Weights of a small image embedding model.
Model: 7.68M parameters, 64-pixel images, arch inception, norm groupnorm, activation relu, depths [2, 2, 7, 2], widths [160, 272, 480, 848].
Training: soap at rate 0.0023, 7000 steps, held-out accuracy 33%.
Data: trained on photos of plants, animals and fungi (iNaturalist), 77898 training examples, 5.8 epochs.
Rows from block 4, named by matrix and row number. Rows with one number belong to one channel. Each number is 500 + 25 x the weight over its row's rms, rounded and kept within 0 to 999. All counts start at 0. Numbers have three digits each. After the name is the row's rms in percent of the matrix's.
# r30: branch 2 reduce pointwise conv (model.blocks.4.r3.0.weight, 120x272x1x1), inputs 182-271
# b30: branch 2 3x3 conv (model.blocks.4.b3.0.weight, 180x120x3x3, transposed), outputs 24-35, a 3x3 kernel for each
r30.35 101:510515496558515516517510496554458541466496541524504509500556526515539492547549480463509507502524526543502543506517556491489501522459499512507545492481497514515504474524491477481495478491521479502484518517502511517491549536524497463496519502492515459509540486532512501485
r30.36 103:464475470493496528504473485511502531519460497515528523490497535516460507483484510543572504510468483513503527510510520520520523491517525516565568512502515510531566500532491475501512488534492489522456466501495489462503488532518504489544572490498479505548499511521520518504
r30.37 086:485522523484543547522547515499498483518495545503534464523540493550532505454473521555505481515529545490503481489502525484529547522557503517469510533552486562538550481507544499510480495513517455510511513487486485514506510487498475509512508506516514535493512501486483519471
r30.38 094:486495483505489519461550521501491476489525455465511485486505514522507492504487486507534508522493499505504495505511513551519482505525498524501520469490534475514534507513501487485505497538504512524497480508514489468489485514520514518514529521472503496512509507518479492514
r30.39 116:510524533552500481521488496505512517495516531538494512506490526478464472510508448462500496492530507526471514509486487491488500501502531520505468440477497509514466511495503494488520503525464493533517495530507505533508530527460476441497496436503498490499508492519510517527
r30.40 094:508546491469481508543464492513475517520524546510479453485465488467521462494493530503497489499494519473473514489497461467480492479483533497485500500559473548545511491493491516538490504562501510517432485505462485458515511499524472487501513465476474465509477502473595495503
r30.41 121:513509501563518578487547519502482488481517520494523513494510506532503498555536521505518477502538513549520533494491521493508513500476516515497532517538479497485513494504489471480487499531463494490498477500487499461506481507533516488506544514465509480508506504499514478496
r30.42 080:544491510530543496484541526498487478488503527504494500498530507498500504544553536488516472485551544566524528520497525471483513510506487522484511533506486512484509473513456511520493528466519507482490446444486521473504523481467477472481473495491470508506501499447494467509
r30.43 084:497478535540515564485544520513516483456483493488505497491481500538519569482554466512533467482485504526518547512460486485531511509581521493525513478499493472472472516498474485498500487512472515497512491494497497491501495505485490516487503525498477482488511518507444508462
r30.44 103:461571529486517499534474510552449543499505508514522474507502494537503540488523486527514552519497488481488470507499514471485573519508471501541497459485498498505475473537505481484457487474560502512476502486491488545503540530541469591469460528585493517480512549497511524511
r30.45 112:532511539538558561534519512523538561511539536532502512512530517484528462512498512525520549491556543533492563536528517516491542545488556523482536481521496474474529484502462494526499491509474490508465469466497493480501498550511474465508518491514513468521513526471548477521
r30.46 115:496511516496500495490492529524500540505484517499510499513484486509472498531505539517508524499519477497478490514525500513487556479506469463475526528513496517519562505515475502472532467526497469530486483510502531494499480512505515441542503436472489465533539464536518519522
r30.47 073:470553533526541507498484508516496485464513502502500473504516518492496481559525550530488502491542515520505521523498543488473491505513500568495513523504508481484511520519504444487501502477513466482451490520524536504506518550536506516502508488522474517523526527482482490530
r30.48 095:498434522485503495546506503494484537509498560522480460525485487487525502463497511495493502503508465513491498474495449490504464531506543508464446498487482551560497505500498492521479490487526456503511493485521519526491526511536516464482482439555491514495569473501478500501
r30.49 093:500488517562494536506506525504526530483502531535511503479504488522472499474499530527530504545500456534510523523546490489486513449539502441523535516509475511495569487492498502548504541493544475473509487478476529515500517557520470470518514487548505487527507550444526503450
r30.50 095:518534484491514474492506520508526494478491501460514477525489503507514546504519555516526478485481460498480499525463517494481520503489491472493536505528480493495520432509534497469506486485471510449502498478504503527498470506488534415497527487506486500466480432456469488524
r30.51 066:466476524487561512493463508539555503531512517529506522478510519506493468526503491465512503506508532518509497491531476497503491526486510495483533510500454512442494490489507500489465520530491519543504493481477481475504512472528541588482503532510460517487488518506482538489
r30.52 092:510466494474480483515545479556463498505458522484508510468504509512508539502483559515481525486508529479546468514503516500516502508506492527520550526514530522554563521554545505485486472525483458490506527501518511518517470465512498513536523498497520507526517497490493503499
r30.53 100:517541511491493583482522515508485516467530488529484473535496504515517482513530578491522466520504488544500502485516521477484481496448505468465551509525481495508506460532489495481539509469490499502493508517510529479507503473471469536521459473485497480506497497540521506531
r30.54 055:542497465521475485472519458498469539489503476524477501507506483474499507546513481453503462528521514487536444466496496458492475486512495531520521470495539530518542539506500502507468512512526488532486529519481488468515499503509425559486462474479514487470492517536487490497
r30.55 099:499474516528514534485491490468498516499447520525519419484485509529490504478459535522508528486505455493473506474548514512513535509553484500482507510526463532521536455524483485551497484520540489557519493466520473507503534539489549502496535516506518495496536504522468491513
r30.56 107:524455543512513553478511520538473534517498472485529546528532527554525492539525494481529515543534530555532495533554553535525513531511477509519513482489537467489510520497525525518489500488511491526487505528470480548504505535534487514500508498514483529518489529537484498498
r30.57 069:456458473490481476472494499510511488504486486481489523517496493500496516478509515505451511483493467490516461485447485458476492440499497488475483528559475501494501473473548535510480523506510490455524462498531518546506514469506500513529468532522467522494528505487518523469
r30.58 068:494531530503528498497530501511478526452491462501507492500549481511495438513528449470504456483509509543483479510456522489479512504520482522523500474457497508446477459492471519513507510501509442489490480471462513492511467508465470533488534486484486515506501523526469510522
r30.59 114:526489467474494511503518525489505481552491466497484540519512517487535522479509528507505474621498501509546464474458494487484455459478472505496500492533500512538504530492475523583500509493531488484505505481455510502495528508496498445512499518525446487511495563509524469561
r30.60 106:514474496487515478490538530499503508494497481511494496511506514489505531485487459476448500498492479486481465513515506494469497488470456468478468513485526475474459465508551519455486461533450487491554516516518442518494538501475532511490502511503519527485487468474480550560
r30.61 105:492482470511475421484504469480505521477533500505503510487480495455498505457474419461497518478488497473529483484505453499487483489498506504510481468477530501489483484514513466492551549423495518524548548530549541543511521464527514510503451485498538516498520513500493484476
r30.62 097:455501526543509511536484528511475535498496523494484425493523494492461519533516487481480502481505475514484478485518505516487568524534513462481544513527474539503522440490515505480543541508484541503559524483489480475491489517507519523486512506499550527485483474496493537480
r30.63 106:546434506521510483497480514447502470519466513538476446492527525484507513485460483494448514529536502529530499492495521521469465533494443474472479499488436506474517427479512523522543515508520499538559478520508471497503536496473523538501478493508569506483525549547506535498
r30.64 084:488507447466505484492458529529540511517491470494528502531492511503495463456505479504487479503491483505487481489494513532512504456464540515511483505509548483513536477510531508458522496601504532486558510496506507494524531516509508498531523441539520491506475524492472504556
r30.65 104:553504479493489494500543523503519432505498494503478515498526527482536487513541513489508485548478515494517488471456501529486500510489456522508520487552501494503523475499539512483526496472457515484571518522517481493502514479503515490488494506509516463458520509526490519535
r30.66 086:489452514480506455489508532543461544511504497511497461476486465482462500472488496474490488485474438502478488505499485467476529500459481476521513492515494472471490455517455466513481469522534488467472506488492497502517519521461489447496511478572447509506453490454484494520
r30.67 097:438494470477484513468459502474463454477455499446494487485470474486466481494486495497472480483470458441488463488479502504496482523478465482486499518488499457471482476487512477436476451495496506532488524533509462510497491496511507511485491457480462508485497460484520494460
r30.68 077:498515488460458489486476513507438473503464459497517473504496510507517520490511517524529517495506477477506501517472525513519492500504483495476527538530460483497485486485488514493464445486524486488507514445515436482488514504510510522448491502512497488449474473476501489503
r30.69 113:509492534508508484493536515487501534517480515541496461523521488492505535517509510478488477497536500513504492503480507456455513480520516484450480511505445544505488537482511514553467479488554462533491490487489474542506565536520485498484485491568496522473519496554478490473
r30.70 106:507519498475494507492495506473485466490477480488517494491487466509492468474502513552451485492495484499482497509484529473496487472528493480474498496517479472512489496497519481461440452537474476495452514505482496529495487498491492471523546488478427535521507465471476494507
r30.71 102:517497496524480508521500519501475532521511526541531464524532518525512501515509485500538535511512498531482497518487519487512509552492471548489520484478502509485482460511518524481512511510508538469542488479524475539495547513490473498469514477520526513468520480498503517487
r30.72 114:461490515473469462510522489485483514470497532470469468493505471490470545501491506493471483489518504456480481479501523467467495473464490520437476484508450515482463506480442472531457489451481455451444473509451526494504475508498478494502462458472454462526480500440519457488
r30.73 094:486513525512509545498480529486492482474511514509479509493502490477504484512509498490487471501507495494514502480455500473489501482516520492505499509503483538550480533472502486442430430486486418441452483476505459513492496500465515457473507491508393515466512441477471514546
r30.74 115:524523545527496504509542509496475493491508525534485464517546507488500502542522490479519507496527538527500509504475536478468472499437480487445488482446442493465461486480527496516537504466512545484547495499502467511491502538468498513462458511503518492439472496521475518490
r30.75 106:520490518471521473536499475536513554494536519524488426512496491502513510475516490474505510501524495495460502497492501480498507499500531503505509494510481515512483483501474458502489473521497468503504508520506479478508498514507469523498522524531509503494492502499503487452
r30.76 094:491508487485493521494502496455494495504485471489496524489454515488484491493498506509510469471465492483489542501496510546560467471516522487521471509480557509476483548486524438491565514482497489499504528508518506501493499490535471505509478520525551494502528438550478496503
r30.77 093:455509475511501491505463498491523511482501511478479489493485494489496494506519509493509493518526481532486506469513526470472480462483513506461499476516506517506511482480481447489487476523496457551466517526472482496497530498511474445499493460484464478492495490524511513527
r30.78 080:512513499492465480461534513474479496464459469495498472516477485543490492500500483519543492479493488510462524495483499453479474470501480530478485466451465473482488465490474481519521468526491474515455504511512462500511538507523542481507506465485518432489510461573498487478
r30.79 119:532488470530505538506478456467533500489527461531464516514488502488480457521508499476475489473518490529529479472494486503482506446473451467488467479471465464452504514472508494524511509480530484492522541518492522479502540464488512466497500496505475491485500471537499500524
r30.80 089:507494522510524465477468506498498492482479473533449486508505509464523474525508494483463474477523504542518527488514501525478536511501512489487506476475490471497504521470519524468488456542474486492549482463524448495486502546575538523468480459511532543466513496467498505478
r30.81 113:500508533499486539517539508490443493533486545541485465531522481484483475503485489492505500524529478517479472486456525462474449504505468514482478527501461538498478484492541522530508531487527499551533551507504468501499521499487541522476476526529496531476515512523508525511
r30.82 109:493476486519493499493505516529492517491483477483508462473460475500481458482497510497491506476466461460485450497484494504487508508545468449533514481493522496492521457557486500469513493586470525564499508508484466499508507489520510483522539439496503499511479469470456494463
r30.83 116:507505460497484512465489494461585443518536454488476579544513560499561510529548538496506479592487558522531506480509516547506507489459471526496495489495535476477493564444507495530505493492530475500529526497534493517510504464458468490501489495519505498473511480503482484497
r30.84 117:554548542518549467490520495477520523511524536549477519546532507450557491522539521493451513539539537521492495509549539484480514510489525514526481535497523528483494496496469524531476493497508480546459488502489440479509528503482510495503523548511482486481498509528482530491
r30.85 099:486502499471472520483484479479545523552480504536504485460470497513483496468467521517520473510509462531517555468516510500527503483460504472476504512484494484503528498459497552473490500452495463515494500529474504482519498467460485474478496485489478512495467483516490507482
r30.86 107:560503499500487553510492509511520476528525481493504498520518515503521478540495485479502480515520505515524496484490485507501489517544462538492496508506516502504489505521561506475487506493493472494544526535503523505498517470534501576505480565506495536483484536543471545505
r30.87 091:519532466525512490473507486488513467482528484497504480502503474485499518518521479458486488476498512491487481497493489512507498493492488530533484494535496497518518511520493458447468453534490469517465483490538442517495506484524500503478526459487499491492582441513515461497
r30.88 099:509501532514513506554462517503491582498499514537460479484524491465503490460501459452482505489535489504501478506496463510476524504508559527477486500538462545503494534474497509522494520464523503508501516497514474523511497532560554498453451545503516516478521518471476482493
r30.89 105:557473504533481480477481502470502498518491494555483458484511498491446506523465480479455494473509478542532494481512530535445501504510486446521476496467470471459458446503506501501551505498519512486519520503534483495495475517515464486491514501499570467476535461495457497458
r30.90 103:509500470521467495475486469533414514501456466487541461493484474520450503490499469472504515474465457501437521491520491456538477514519529526521491439450505465498452484525501504517497504511499476532525495493478470470501492541522524481505540471495491540527468513507463513474
r30.91 102:460513527495494459517446509485555495533480489455509518486552543511494521501490507483491545471500529468529484529504526555496531533520478526508510511491501489479464553486480523534451483468545475470473480469496501519503484519492554496486461481529477513474502490487523500542
r30.92 114:526484500481485545478526500539460523520480504483510519481471470477488473482533489482493541540496433511509523524493470482503530510460547475573504488481539458445480474527533507504455483497499517468479540506529502551511468524536482493482514511512485518497501515438514475478
r30.93 110:478491496480509486475501496537496541516457507530495458497510456474470488498504499509536499509505484502503500498517538445483555505475491460502495482482497484478482446522526539509505531540495518475527497524470498488515501538555485485486570510509511570505486502445503514474
r30.94 110:400474504457472531478502478514507529505454481474517529499512497531458490493468517565527510467470524464510525485545512556531553536448491492492536508568545485478565488519499529500453458512501492494491488510443521478497486497524509485540524531482461534533516518536518526483
r30.95 103:485510521492478516527525518508505506524520541492506490509531501501512483525478544473484521510524573471498484536551533463465506556504516535453489515512487536495492505497474527520485497542516521519485513489448472522509526559517521525474544531519531522494464513487489510486
r30.96 081:509466494502489466517527486481458468473485483477487498488499507498473563528508520487488481455474534487517474467487509476493501481489485509430490475523487499503508479470546486511508515447511490482539504517484516537504496503535511568509498500508511559487497515485528535474
r30.97 102:456501526485471567535529500537478504513463515486511444491532533520513503501491515507487513459528466503516510519460547466517527527535508518470532511487507518490518489515549512464473504449527464494490487534486524518507448539534497552530502555537490531512524539529484513483
r30.98 093:536492528535485522494518489515509498564503503492483524527531532504497482500509493484521501544543541537578463495451535496481502501485496503478503478513521520519512603488485561534521514498491510513458459496501470489504490491483502451486514524473498498481513541515517444524
r30.99 104:478491516547507516511523554502481506534529491457493536498501496464537488519534467488523497504514512542489522518506488451493500507491526499479487476496489531533459504489476503527479510505501482524477477484461482482486463544518485496494516490486499493499469546481497483474
r30.100 101:559516500527524544491532520485456509492487538536484491511487514480492487511539520472489503491560484561526506517517490485491482467544473492492490507519505524523500495530500514501517474501511499496475480519502504524487495474462494496507496493518455520536501516527550485560
b30.35 107:493512518484524468514498481514493532532482519462485492486518520554479451515579487488508522450481499503548481521491513471487544496486478463501475553566501486521474519511511504465518510493507515502476534531500465511537465483478517522477490476521455493468509484496524506504519471503483472526508485475512486456515561493508482495
b30.36 093:474478532480492505505459529485523476517487485493517477519501435484526468552598492501476483493508512441533506450531483535505452505502480465504472497499490504514527507493493529512470477476498472468481497480533500512484489495522501467521507501494458472501498500454494527502464542504507519458471499513457493515511508476491441499
b30.37 089:539474492532517454498478526474533467523483477491564467497513493455501540482535499483471502471498518518494488479483500523532463480505518490481478458524516488536528478498480475488477492488506491521504508497458487527499500530501498436498483460477443524516489503499511463464467532487501538489502493500496509511483486487515518495
b30.38 079:495503493503480480492462496493504496487514484538515480499481543477526482494521504533495480537479530528470486485524481531481487481490523486479566503539418483505501487465482522496480500471516484462537491516469481508518526473520467514533515492494483516508529489528506534474475542490505517500482459501530508518444525470515464468
b30.39 117:489545526493522483486493523498526526504465535518471528498486464527465525486502538509479466522445490555506509494477531501475498467463526480491503477506482496513496539516506484485488515444471486498491488519508502502484516531498480537510514492454516476465490458503536502525477482532494470511512501487473518471502523462508493531
b30.40 087:500500488483477514444492492444516515501483512504487496470515499507511501525557453465488499505483519473490494472520459467474505480473502522516493549477498488503534494462473507464502521484505494500515510484535459470552533502509454474506518525486439563540523493525495504494458503466489496499487444507474483492531475455474534488
b30.41 091:539476490512455470464513531506484494504492476494486550486455468527485513478459509529500535538519506485538528519436530526493503512493473515519507462434533490494486519486479491506510517527517517484515490460495496481527503454474502517503493478471505480550484487484485508491527483481510502498489494500492489511493472481499489510
b30.42 083:493517506506504444502510509474491502530505525481507529532509471470483521459480521490515487530521474474459488490528456533509452508517493498503506484483524530508468495556488518507528508490471504504508483508494528522442502472519542485452529552503484528479509488526494457539489542449544499431496520492514514521477478513526496514
b30.43 086:478466534507518455546516494483517495463494514503469458530485465447532523461525478497483514487500503485522488503463500475484495476500499494475489491510482500497534494494533482520454504492450501471490527478510514512508492501487514524497483481522487510498495457509523504465496492513481517446481493525465521469503489497497467501
b30.44 103:505512541515469493483522497510532524496518519499452502471567507502513530492434484498461477518508510468491481496486464506495469503477524496489491544478471472526522486494510480501513498499492524506472532476458469517552532458495502489512532472490531511477522487503464482514520488469504481502473511520489517476508455517491453467
b30.45 106:526488480514535496506466485496471519507515487478464501468533547455467508500559525478498521499481504510483523480488522500505480526495486453484509478532531509526509520524483470488461484479523441492550499500527448486517513467440484492532456462507485457537500536503437483523474519504525507469506491515519493555478503517455499478
b30.46 107:494486471530483462480462534478448494494507507508552494512456515473506499495514557502478489493516494492510500478507502498487486488507498464525492531487493507463522534525482540521545517448490482530491523530508520485515475592526446533526490519467464501473503504493472522528471541478494466475508498527446497496477475540472498514
b30.47 080:470529500512531495501479503482469460516521461516526533518497484530529509508445527532511475565518502498492465532507451490477524507495517492512490483495521485527541548524433467501443488510512507523490507452484485507494554513492490459513481464467510495460533454489500569463543502416543473481489470515506500526521495494480494499
b30.48 105:513522498535505502517509522489483506483553484494488538488474477522524544486490490454496497502530457506468477485509522505508496479492510529539505521485527493499495495498506531505486510518521519555527499463488501456494487504578521456506544462503490479524461554472480503520489486525536483485460490531517476521507479483475491466
b30.49 094:530489443526500461512512478477535517477499524493530457458478543460514486506483487466495507448491547479448535499471469501509527496493461511467500552503483532529496496538524486488520474477501518459473489470522503504509503501462486475491515506510508491501462498503499527522496518506490515509481485496444531504498534523474515432
b30.50 098:516440535497511495476478461503500506518458533495504522504458487502507530494484470513470481505521464520501527500509530530461516496511497513495499519469432484502489493490487474473536467509498484515488516507494500503498447527536500510522516534495464504487478495489511502526505513538516487508507460481493517491510467513546524493
b30.51 076:512520479562457481504521505527536456496502558525483489513556479491506477527482472481471513538511481518495504490480475488471510496514503532500486508450509478518499489489496562468558456501500542474489505483516521465501556472496496507538502528506495466500520457492506528446503495455504450500491516468509500496469480502527524556
b30.52 092:508510518495496517523507470505523468477527478471521539477490492512482503524527512555488493505517527475520513486538497518526463513452568485494480462521510537464537493501504457528466517502493481517461474503504516570478525500465490526458457554528487461529511505521473505488473550500514503473527487523494519487482479527492465544
b30.53 110:530476494482510518465496510495484501490495519450529519526520465480517527484525512502461521470521467514521498512498512508509490519490490500529469524505513456503537511484490493544460537495504492542467511518504477517496470570490476496498472490465484509494496512506511512463519503491477515504526452508483497481551501576460523466
b30.54 061:474504525489507517514510508500474467494532481500473468517486527487509480480510468475501485536524486515510506477517495472487486520507497511522503512481517491473493529493459515496494536508484511499479499497504488471506502484438479512495468421540469493502494489497497522451502482516496479484500463519512514520498503516481502544
b30.55 100:490503484500495519466522457496488553466532469489512539498480509429527514490509530499513477520496519492518525466505512524503509521494499505507492491503473484502508519493479521489497484493501467555481490515508499495508474524559535470443503517492510511475499491528556534473471494522520534487520466481528506481495473478493513488
b30.56 106:507518507489533486522510456499471473483513556514505506514528526520480530518488517470505506526513473517533493517526490484529501500490460454509468470524505539491496481498480527546521488502460474533499496523484514460516514524478507502507512494456478534458532507525514490469506524476459504504498507513500473509497498498501495522
b30.57 077:532533471486488573489472481474478502485532503496515466481508491491519458530541494533481522519531506494469506507528501524515502464488506502500523491547476524462527520527495487499530470497492497505524526521480512454516478460492503483494470506530501509446525483499479460486521483482505508523504464517460517509467516513488533523
b30.58 074:469489506474549474524499479515489524499479480523529490462493471478484455494524535506521499492491513481542506511502499493532459538497440501490492499540534511441530528494522496486487553493513522495498496482507491525476501530493475512520519524486523504550505495510464520502528488509484518473485521464481508518524484483518475516
b30.59 108:467484545494503510560476497502503494522510467535523511503546501513516468493514527453461485531500495517505519491508466499479493552548515490508597515510502484530469498486518517532466503480502483493549525461514489507478538536496503506513483459487489499488529498485511499484482495491491483473551525510527507502477511481487527487
b30.60 098:529501499460472516535517493463480498487533487512537520453511485501560418517548527542513515464471506491475536579531458468472525504527533506483495480455502465446481503478515501501497472494502504490517485467494476456498507503533494509512512490506513464519489504523519449518552504455506452520496515535520529515511517469542495457
b30.61 103:509492485465472491511521500520489481509505510491457487468473503564518504468488480506476474537477519523485457492473491492468519496530539504491491458479506513534523510458468564461523547508496478485517475522506499506496524475472500508493493487480509467469484494522547450511478502483507454521487546548482522543450524497457488551
b30.62 097:528456476502521482465527513508487514503472462452476487518493507480490478456547475534518486505492486482491490503516502485452454541468470496471452468555479486511536536506530500501528485467506481485440528528501521473552474508484457497567570469522501515470512491503497500468476495489540473485517471513448527521511499475523514476
b30.63 101:488471448483476514503474498471516543492467535471484532498518521443476490488490569492521517505505480458473495492475461529505512537463561516499478481521501504509498473542518514529498503473515534486524455525502469509500487499516494483532483461459467540530478475511487530477513506475494515532513491480503496503509519473528527486
b30.64 095:473560460476488527507523558526504515454524497446491483473517514516547557513499486465479498491517519491509471504488510560486479525525465448524474477482508467546551479501538556519530516475506478510495474521509462506559510481498487511495482502499500487475490498471486524485473521509514511459531486510461504525498519489471500557
b30.65 111:464497486480488535532512454480517467478530549537444493528528470479490525512465494503515517515485511484478541509451502519507506511491524476490507512528516500495433506479521526484519474503507504482514512490556477490465513517533532492520425528481503473530470478486504491562502454517530488511515485509524479487565548488471491452
b30.66 091:506499500509511526497460500480501515518508467504506511518509511489488489524500500488509501513482513506519514501505453514504541482466418506505549529487464472457538504554484567483536491500509462474552509476479463499525456492511444518504478514515495515477486540489488537486543512449500508555480462453503487501527489480493480548
b30.67 103:493509515507500509486506495511465486487471492533520425517474494470514498512492506559480502422520497505500474484496536509564488531478483480510497538497479497496501510465513446525477504520509464505498552485473492500498511484472569457488524491494498476495487497508513519447480532550514510481522481509505505475568466498508467497
b30.68 079:507501481495499484509483509525471465482476528519544513516530562474492535522527508504512491551453503516491481522505502536477536488487528482509523483510465448529494454556492485472523484494528489503510473521484465553508491493494503575494544508480484519475511424498522515499474515524528497514527504505508533505532511522486550486
b30.69 108:491515501542498485479518495505472517519502502475475497518460535528495487476528538509525504492536519489514506505516463528559501525512477502532483513460467462481494485468470522512463510513493504517450471503464495494476538511450501479474488454448455547484504498480534510472510540460531537514480520481480523520517486513518482502
b30.70 087:503490500496503506459487505491552505500542506528518436469502486463544467536513482498482500514516506517476463471553501491523507489527434482521457482496479488531532470480509520537520538518486491526475519493517482544519497526459516459504481517499487520523531507482472527497471538520520482531492481460504510410462535516497550457
b30.71 108:464489494491515492497477501490530509482491474487474498495509489516450507506508502540520527463480511498464521510484495521539496440489470439491493483545502512494530555466520467513494501495478480473518486504494469523540474451502535510492505479526492500556492498509484492501499513512525512527482490464463509496512531497511488530
b30.72 096:528504475533486481545511460456488493453541481471472514444498492475495469466519472479430510494497496526502494514519471498519462538514466508529482510469526541517487499549485482568459498559510529501499516492504500497517512488488512497485503530498539485520468461481430475508539501464499507489541500506521555496524495509485523536
b30.73 072:545468501461507493469513517472535476483451541480471504479542485518486501491507532519490472518453501488498518525475469522483466502510508503518516441495451523514513539475482506506465510493506459502555441489490539534481487457528483511513514508500493528484491449514494484478536473469522473481496516504479506569501523479522509512
b30.74 110:500499473504509485507470491468542494506490506489485479497542497478466541492489481516546498495472505495479492519504487480502465470495511464507477511540481504448504479523540503488508490458513479499533533511459482491499471454538486509494531506500497505519510500484491470447511481490485483503506497483493490501529514458555486532
b30.75 112:492486542493523513513496468463499522535494482471499484528500488508477520478467526527521524545500502531476511497497538495513510511509450507531498509442473492495516492490526481528518473498498498504507510474461497521504493511492487487473448536518534520528545487433528555463530484535483498537512524423494525518460506458450477515
b30.76 101:475509475477546514516500543503466514460469500511465483504467518491542535566439474476489435518530497496522529490495493511493494523478495471485492480513502523522513489505423479513522486519487443528483498495534536524496485502477506470516473491511512508470474508522494511497499469489525490499510522495451529495485489547499514504
b30.77 081:492468529494510526499520496502515493482522532519498511557455497488487467514521470508489484498509524497504483481521511546535530512499524471519498456530545530519463498534483557498564481510553477528480457511506507520508503473491494531469514509496483476471508538547600468484471499491540548524487494524438478511509530484495491536
b30.78 089:513523473512489458546515502520486495551515489477521453467523493514510477466462524455489473506545541505506504469513453504541474526539492509491515495443479532466495474505495562564494502500520513469507495450479496508497486511527490481464504503517476498540488530469470527518468518471492552460546546532486488454464467512511510498
b30.79 122:477474504521502511515537488436525505522528507499516516510551466522507502496458497513484513546498517548462481509484574463502514509490524514475482515511486494493504527470540513523515489519480497488481528507525508498504555491444529557506504483492496423579494529498510507474512490567456514526528509484519515493484539494477482505
b30.80 091:504490553503509507508502516494503464484490510490501481497550433517501491526522540510568471484467526506505493539502454529493507502506462485473512465537548481491500509500511536491461504489511469507489471514534502477512515475508470573508538527480534493427498483529535535484531491498500509495507517476480489496510519523495483495
b30.81 110:543482469503517467465520484507506532503478485486492488525497498512455499479489544527484536527486521504520525524496502517531515558547467494484479500546469464514531526467482561498514487489503520472459526512514492492569512514539493510525490496481477512541493469485502559497508508509521490526504537498464498488525543492519504517
b30.82 106:515491506489479508481508512541525504491452493490467475477510490463479514494506497523519509496554516502468478511492508505513508522495477501524508489510505495498468552505487505521514498491454503507518477518525486486475499453539513487523469494511512509525520494518516481483519484499471511544507476482463495516471487508503545478
b30.83 123:438480536492519511501511497523518446472523498483508526510546460518468465512510504484557523493490480551473480495519527514488524479494525469472539474486495533494485531529531485510537530453522484456548489510513534505449506481487539540491474517433542500548462501501499450482493493530494526504485470527525466492553530478482474506
b30.84 119:522458498521507485483530500497511500492511516495525480517519527457498525483501487528518523505459511512508521518514501528509487502499476470485494534541495495495496553514504462507487445515494472502507497527501481515487558473478492515503504479481472523509529487470540479483486529497540513499472473498526513502515533494459491517
b30.85 103:520519496475479544514482508516540535514509487436472504491524532542496502472497516539471495519532496482557503507469530497527516524466549466524482522463510501524518544516528487520519493519492481552501474456485499525524490507506517493480528569498520428510531505527476496531512467537506496488526490523538523494507475510525496517
b30.86 114:501501491457492537495500540506464474506545551471505505503496529488534500476500483486479532542544530557477503475504511452434549532565495486497474497511547500521482518466521554487520498485493525502467499511496499460511531472457498535453489529508482500509460450543533491498490482510469480525521555485479548486508556527457495488
b30.87 093:497488489469518491462477483495447497474507504465506513487500463481487518507526512516510507484488508488531521540461521523473493516474519450535503486492495440467517537547507455496513519513538478566482497495503505494521478490505497519482502515492539465487492509459538513512551477508523460490517469485459544529540481515500422533
b30.88 100:502483462495537494477508499460526497483458531523486431490554476514459506492496499469490485521522514460493503505506462517498500513489510501506493464530519486516528507488474511519481513481539499469510469546508475540525519469467518488525517522507492514501491472516454511508549484486480512555520466496500477554441504524505502510
b30.89 097:494467493518511508459498481542498509493500520494487575508502485514450489491520527515500510519486508545465519522530489502496527515484454546445463503515508461503502531503527496489515479491464504471473444545520505514498514506484504513526507442502541495501569463488509472522508514505530486499501464466467481506500518496456481476
b30.90 091:520502528477516513564514502476458494508475496480468521486493499562503463467467471488496508517501511486515460509473491524473522485512504518481464467522470511489488506472502518481524493494500468477510497542477499493514480516499457567518529416551510520522495479468480496488501497489488466518509525501504507477500506487545485470
b30.91 101:508500470507526483480499500494491511494511502517471513478489535500530491511537450485483480501507524502545471476492444471511482497507517503478528543580523475533499494513489482500517509497483521529513519588455456521526480499508496475476517514517492505484514523480508526496497510463448511500502503505486495503461509523477505513
b30.92 122:485534547533460549508476448492525516500529434477476518505501461505530458482474533486511514461535490514467473490520541490502536489481495487491491507444509538471499461516534452506509481533469477463506530451500518526488510490477545542456513519509494505496523503483474479520473522549457505536486469506492477500508472521521500549
b30.93 096:489457485471495511475496517491469514509482482504516514484486558516514484510519501492508523527508466493489501527503510513487490502509469490505498519500498493461513509536520526475478472531546486481512514491523491517451471480507479469507541495520528498446496517501494510546511503485516504471504520505496463492483474526559468479
b30.94 114:513519490508527486482468494501481508513522454478519483476479501488500472451515489525476509481517438524491506504516500495502429492494498440530508476466519484491503492468522541501496535466510501534520498460511525490480526512510521475498517534481510495485487479474516524497504517481494515440525486510483532490495467564459525494
b30.95 113:513488506498566484531477469487483478502480463523557493499514515517453487491521482510507514505499493488541505495496483503521485514495496529465517461525499491500537480491469505506492515489518510480479477482499507482529548492508476519555495465465495502504486522493503485488487494466500525473529499473505463507469472478501501532
b30.96 093:538476491501523460525536519488487506526489539481480497524492497505507548493477502508482471530490490509504483487500496519518484528523505502497498506463483567493517507487497516495501468507488490483517511472503515555500502516530428540508498502485471509482465489519522528473487461482517504476548555468528545481509475493494511506
b30.97 102:504501484486509513453537463467507463535518483495497487509522506531551473513472508508489525459507501484513476509493477486529494460500505515523471460516506473517461494493533487512515500522491485507478504459548497530483490498551462484488528488488511521519486486512465499541532480494485502511499501526492546502498483557477502476
b30.98 088:477537521510491451492509472493502543489540504540463493509473475462536487511520556508426468486510510510532472481530530488500494501491489487564500509507453515458481502467508500474508506504489476529554473508538503485531486526510454472475515480512504495496509520481528518480487507528522491473483488492480521471508463482515454512
b30.99 113:497510475494523497526493474486484513494535450540486469517484516508491468551558500497482507457520521523528520520488495496512503528481510456515503526536510541484506530461493486491512494495513467527492493499494521484515488482466498460458556566509490489492494497481532507515500492502514491503523501499483499494501496529506499465
b30.100 119:498521521511531464478519511485508509504470548475532515527494514498458537475510546487504517537461478480490488481510519498503507482526461490503504521573544470490481502505494496504493476508477487531500470579516473497499474503538474482556556448482513483528490482527454484492496511504480502535482487482474502516511504510507496477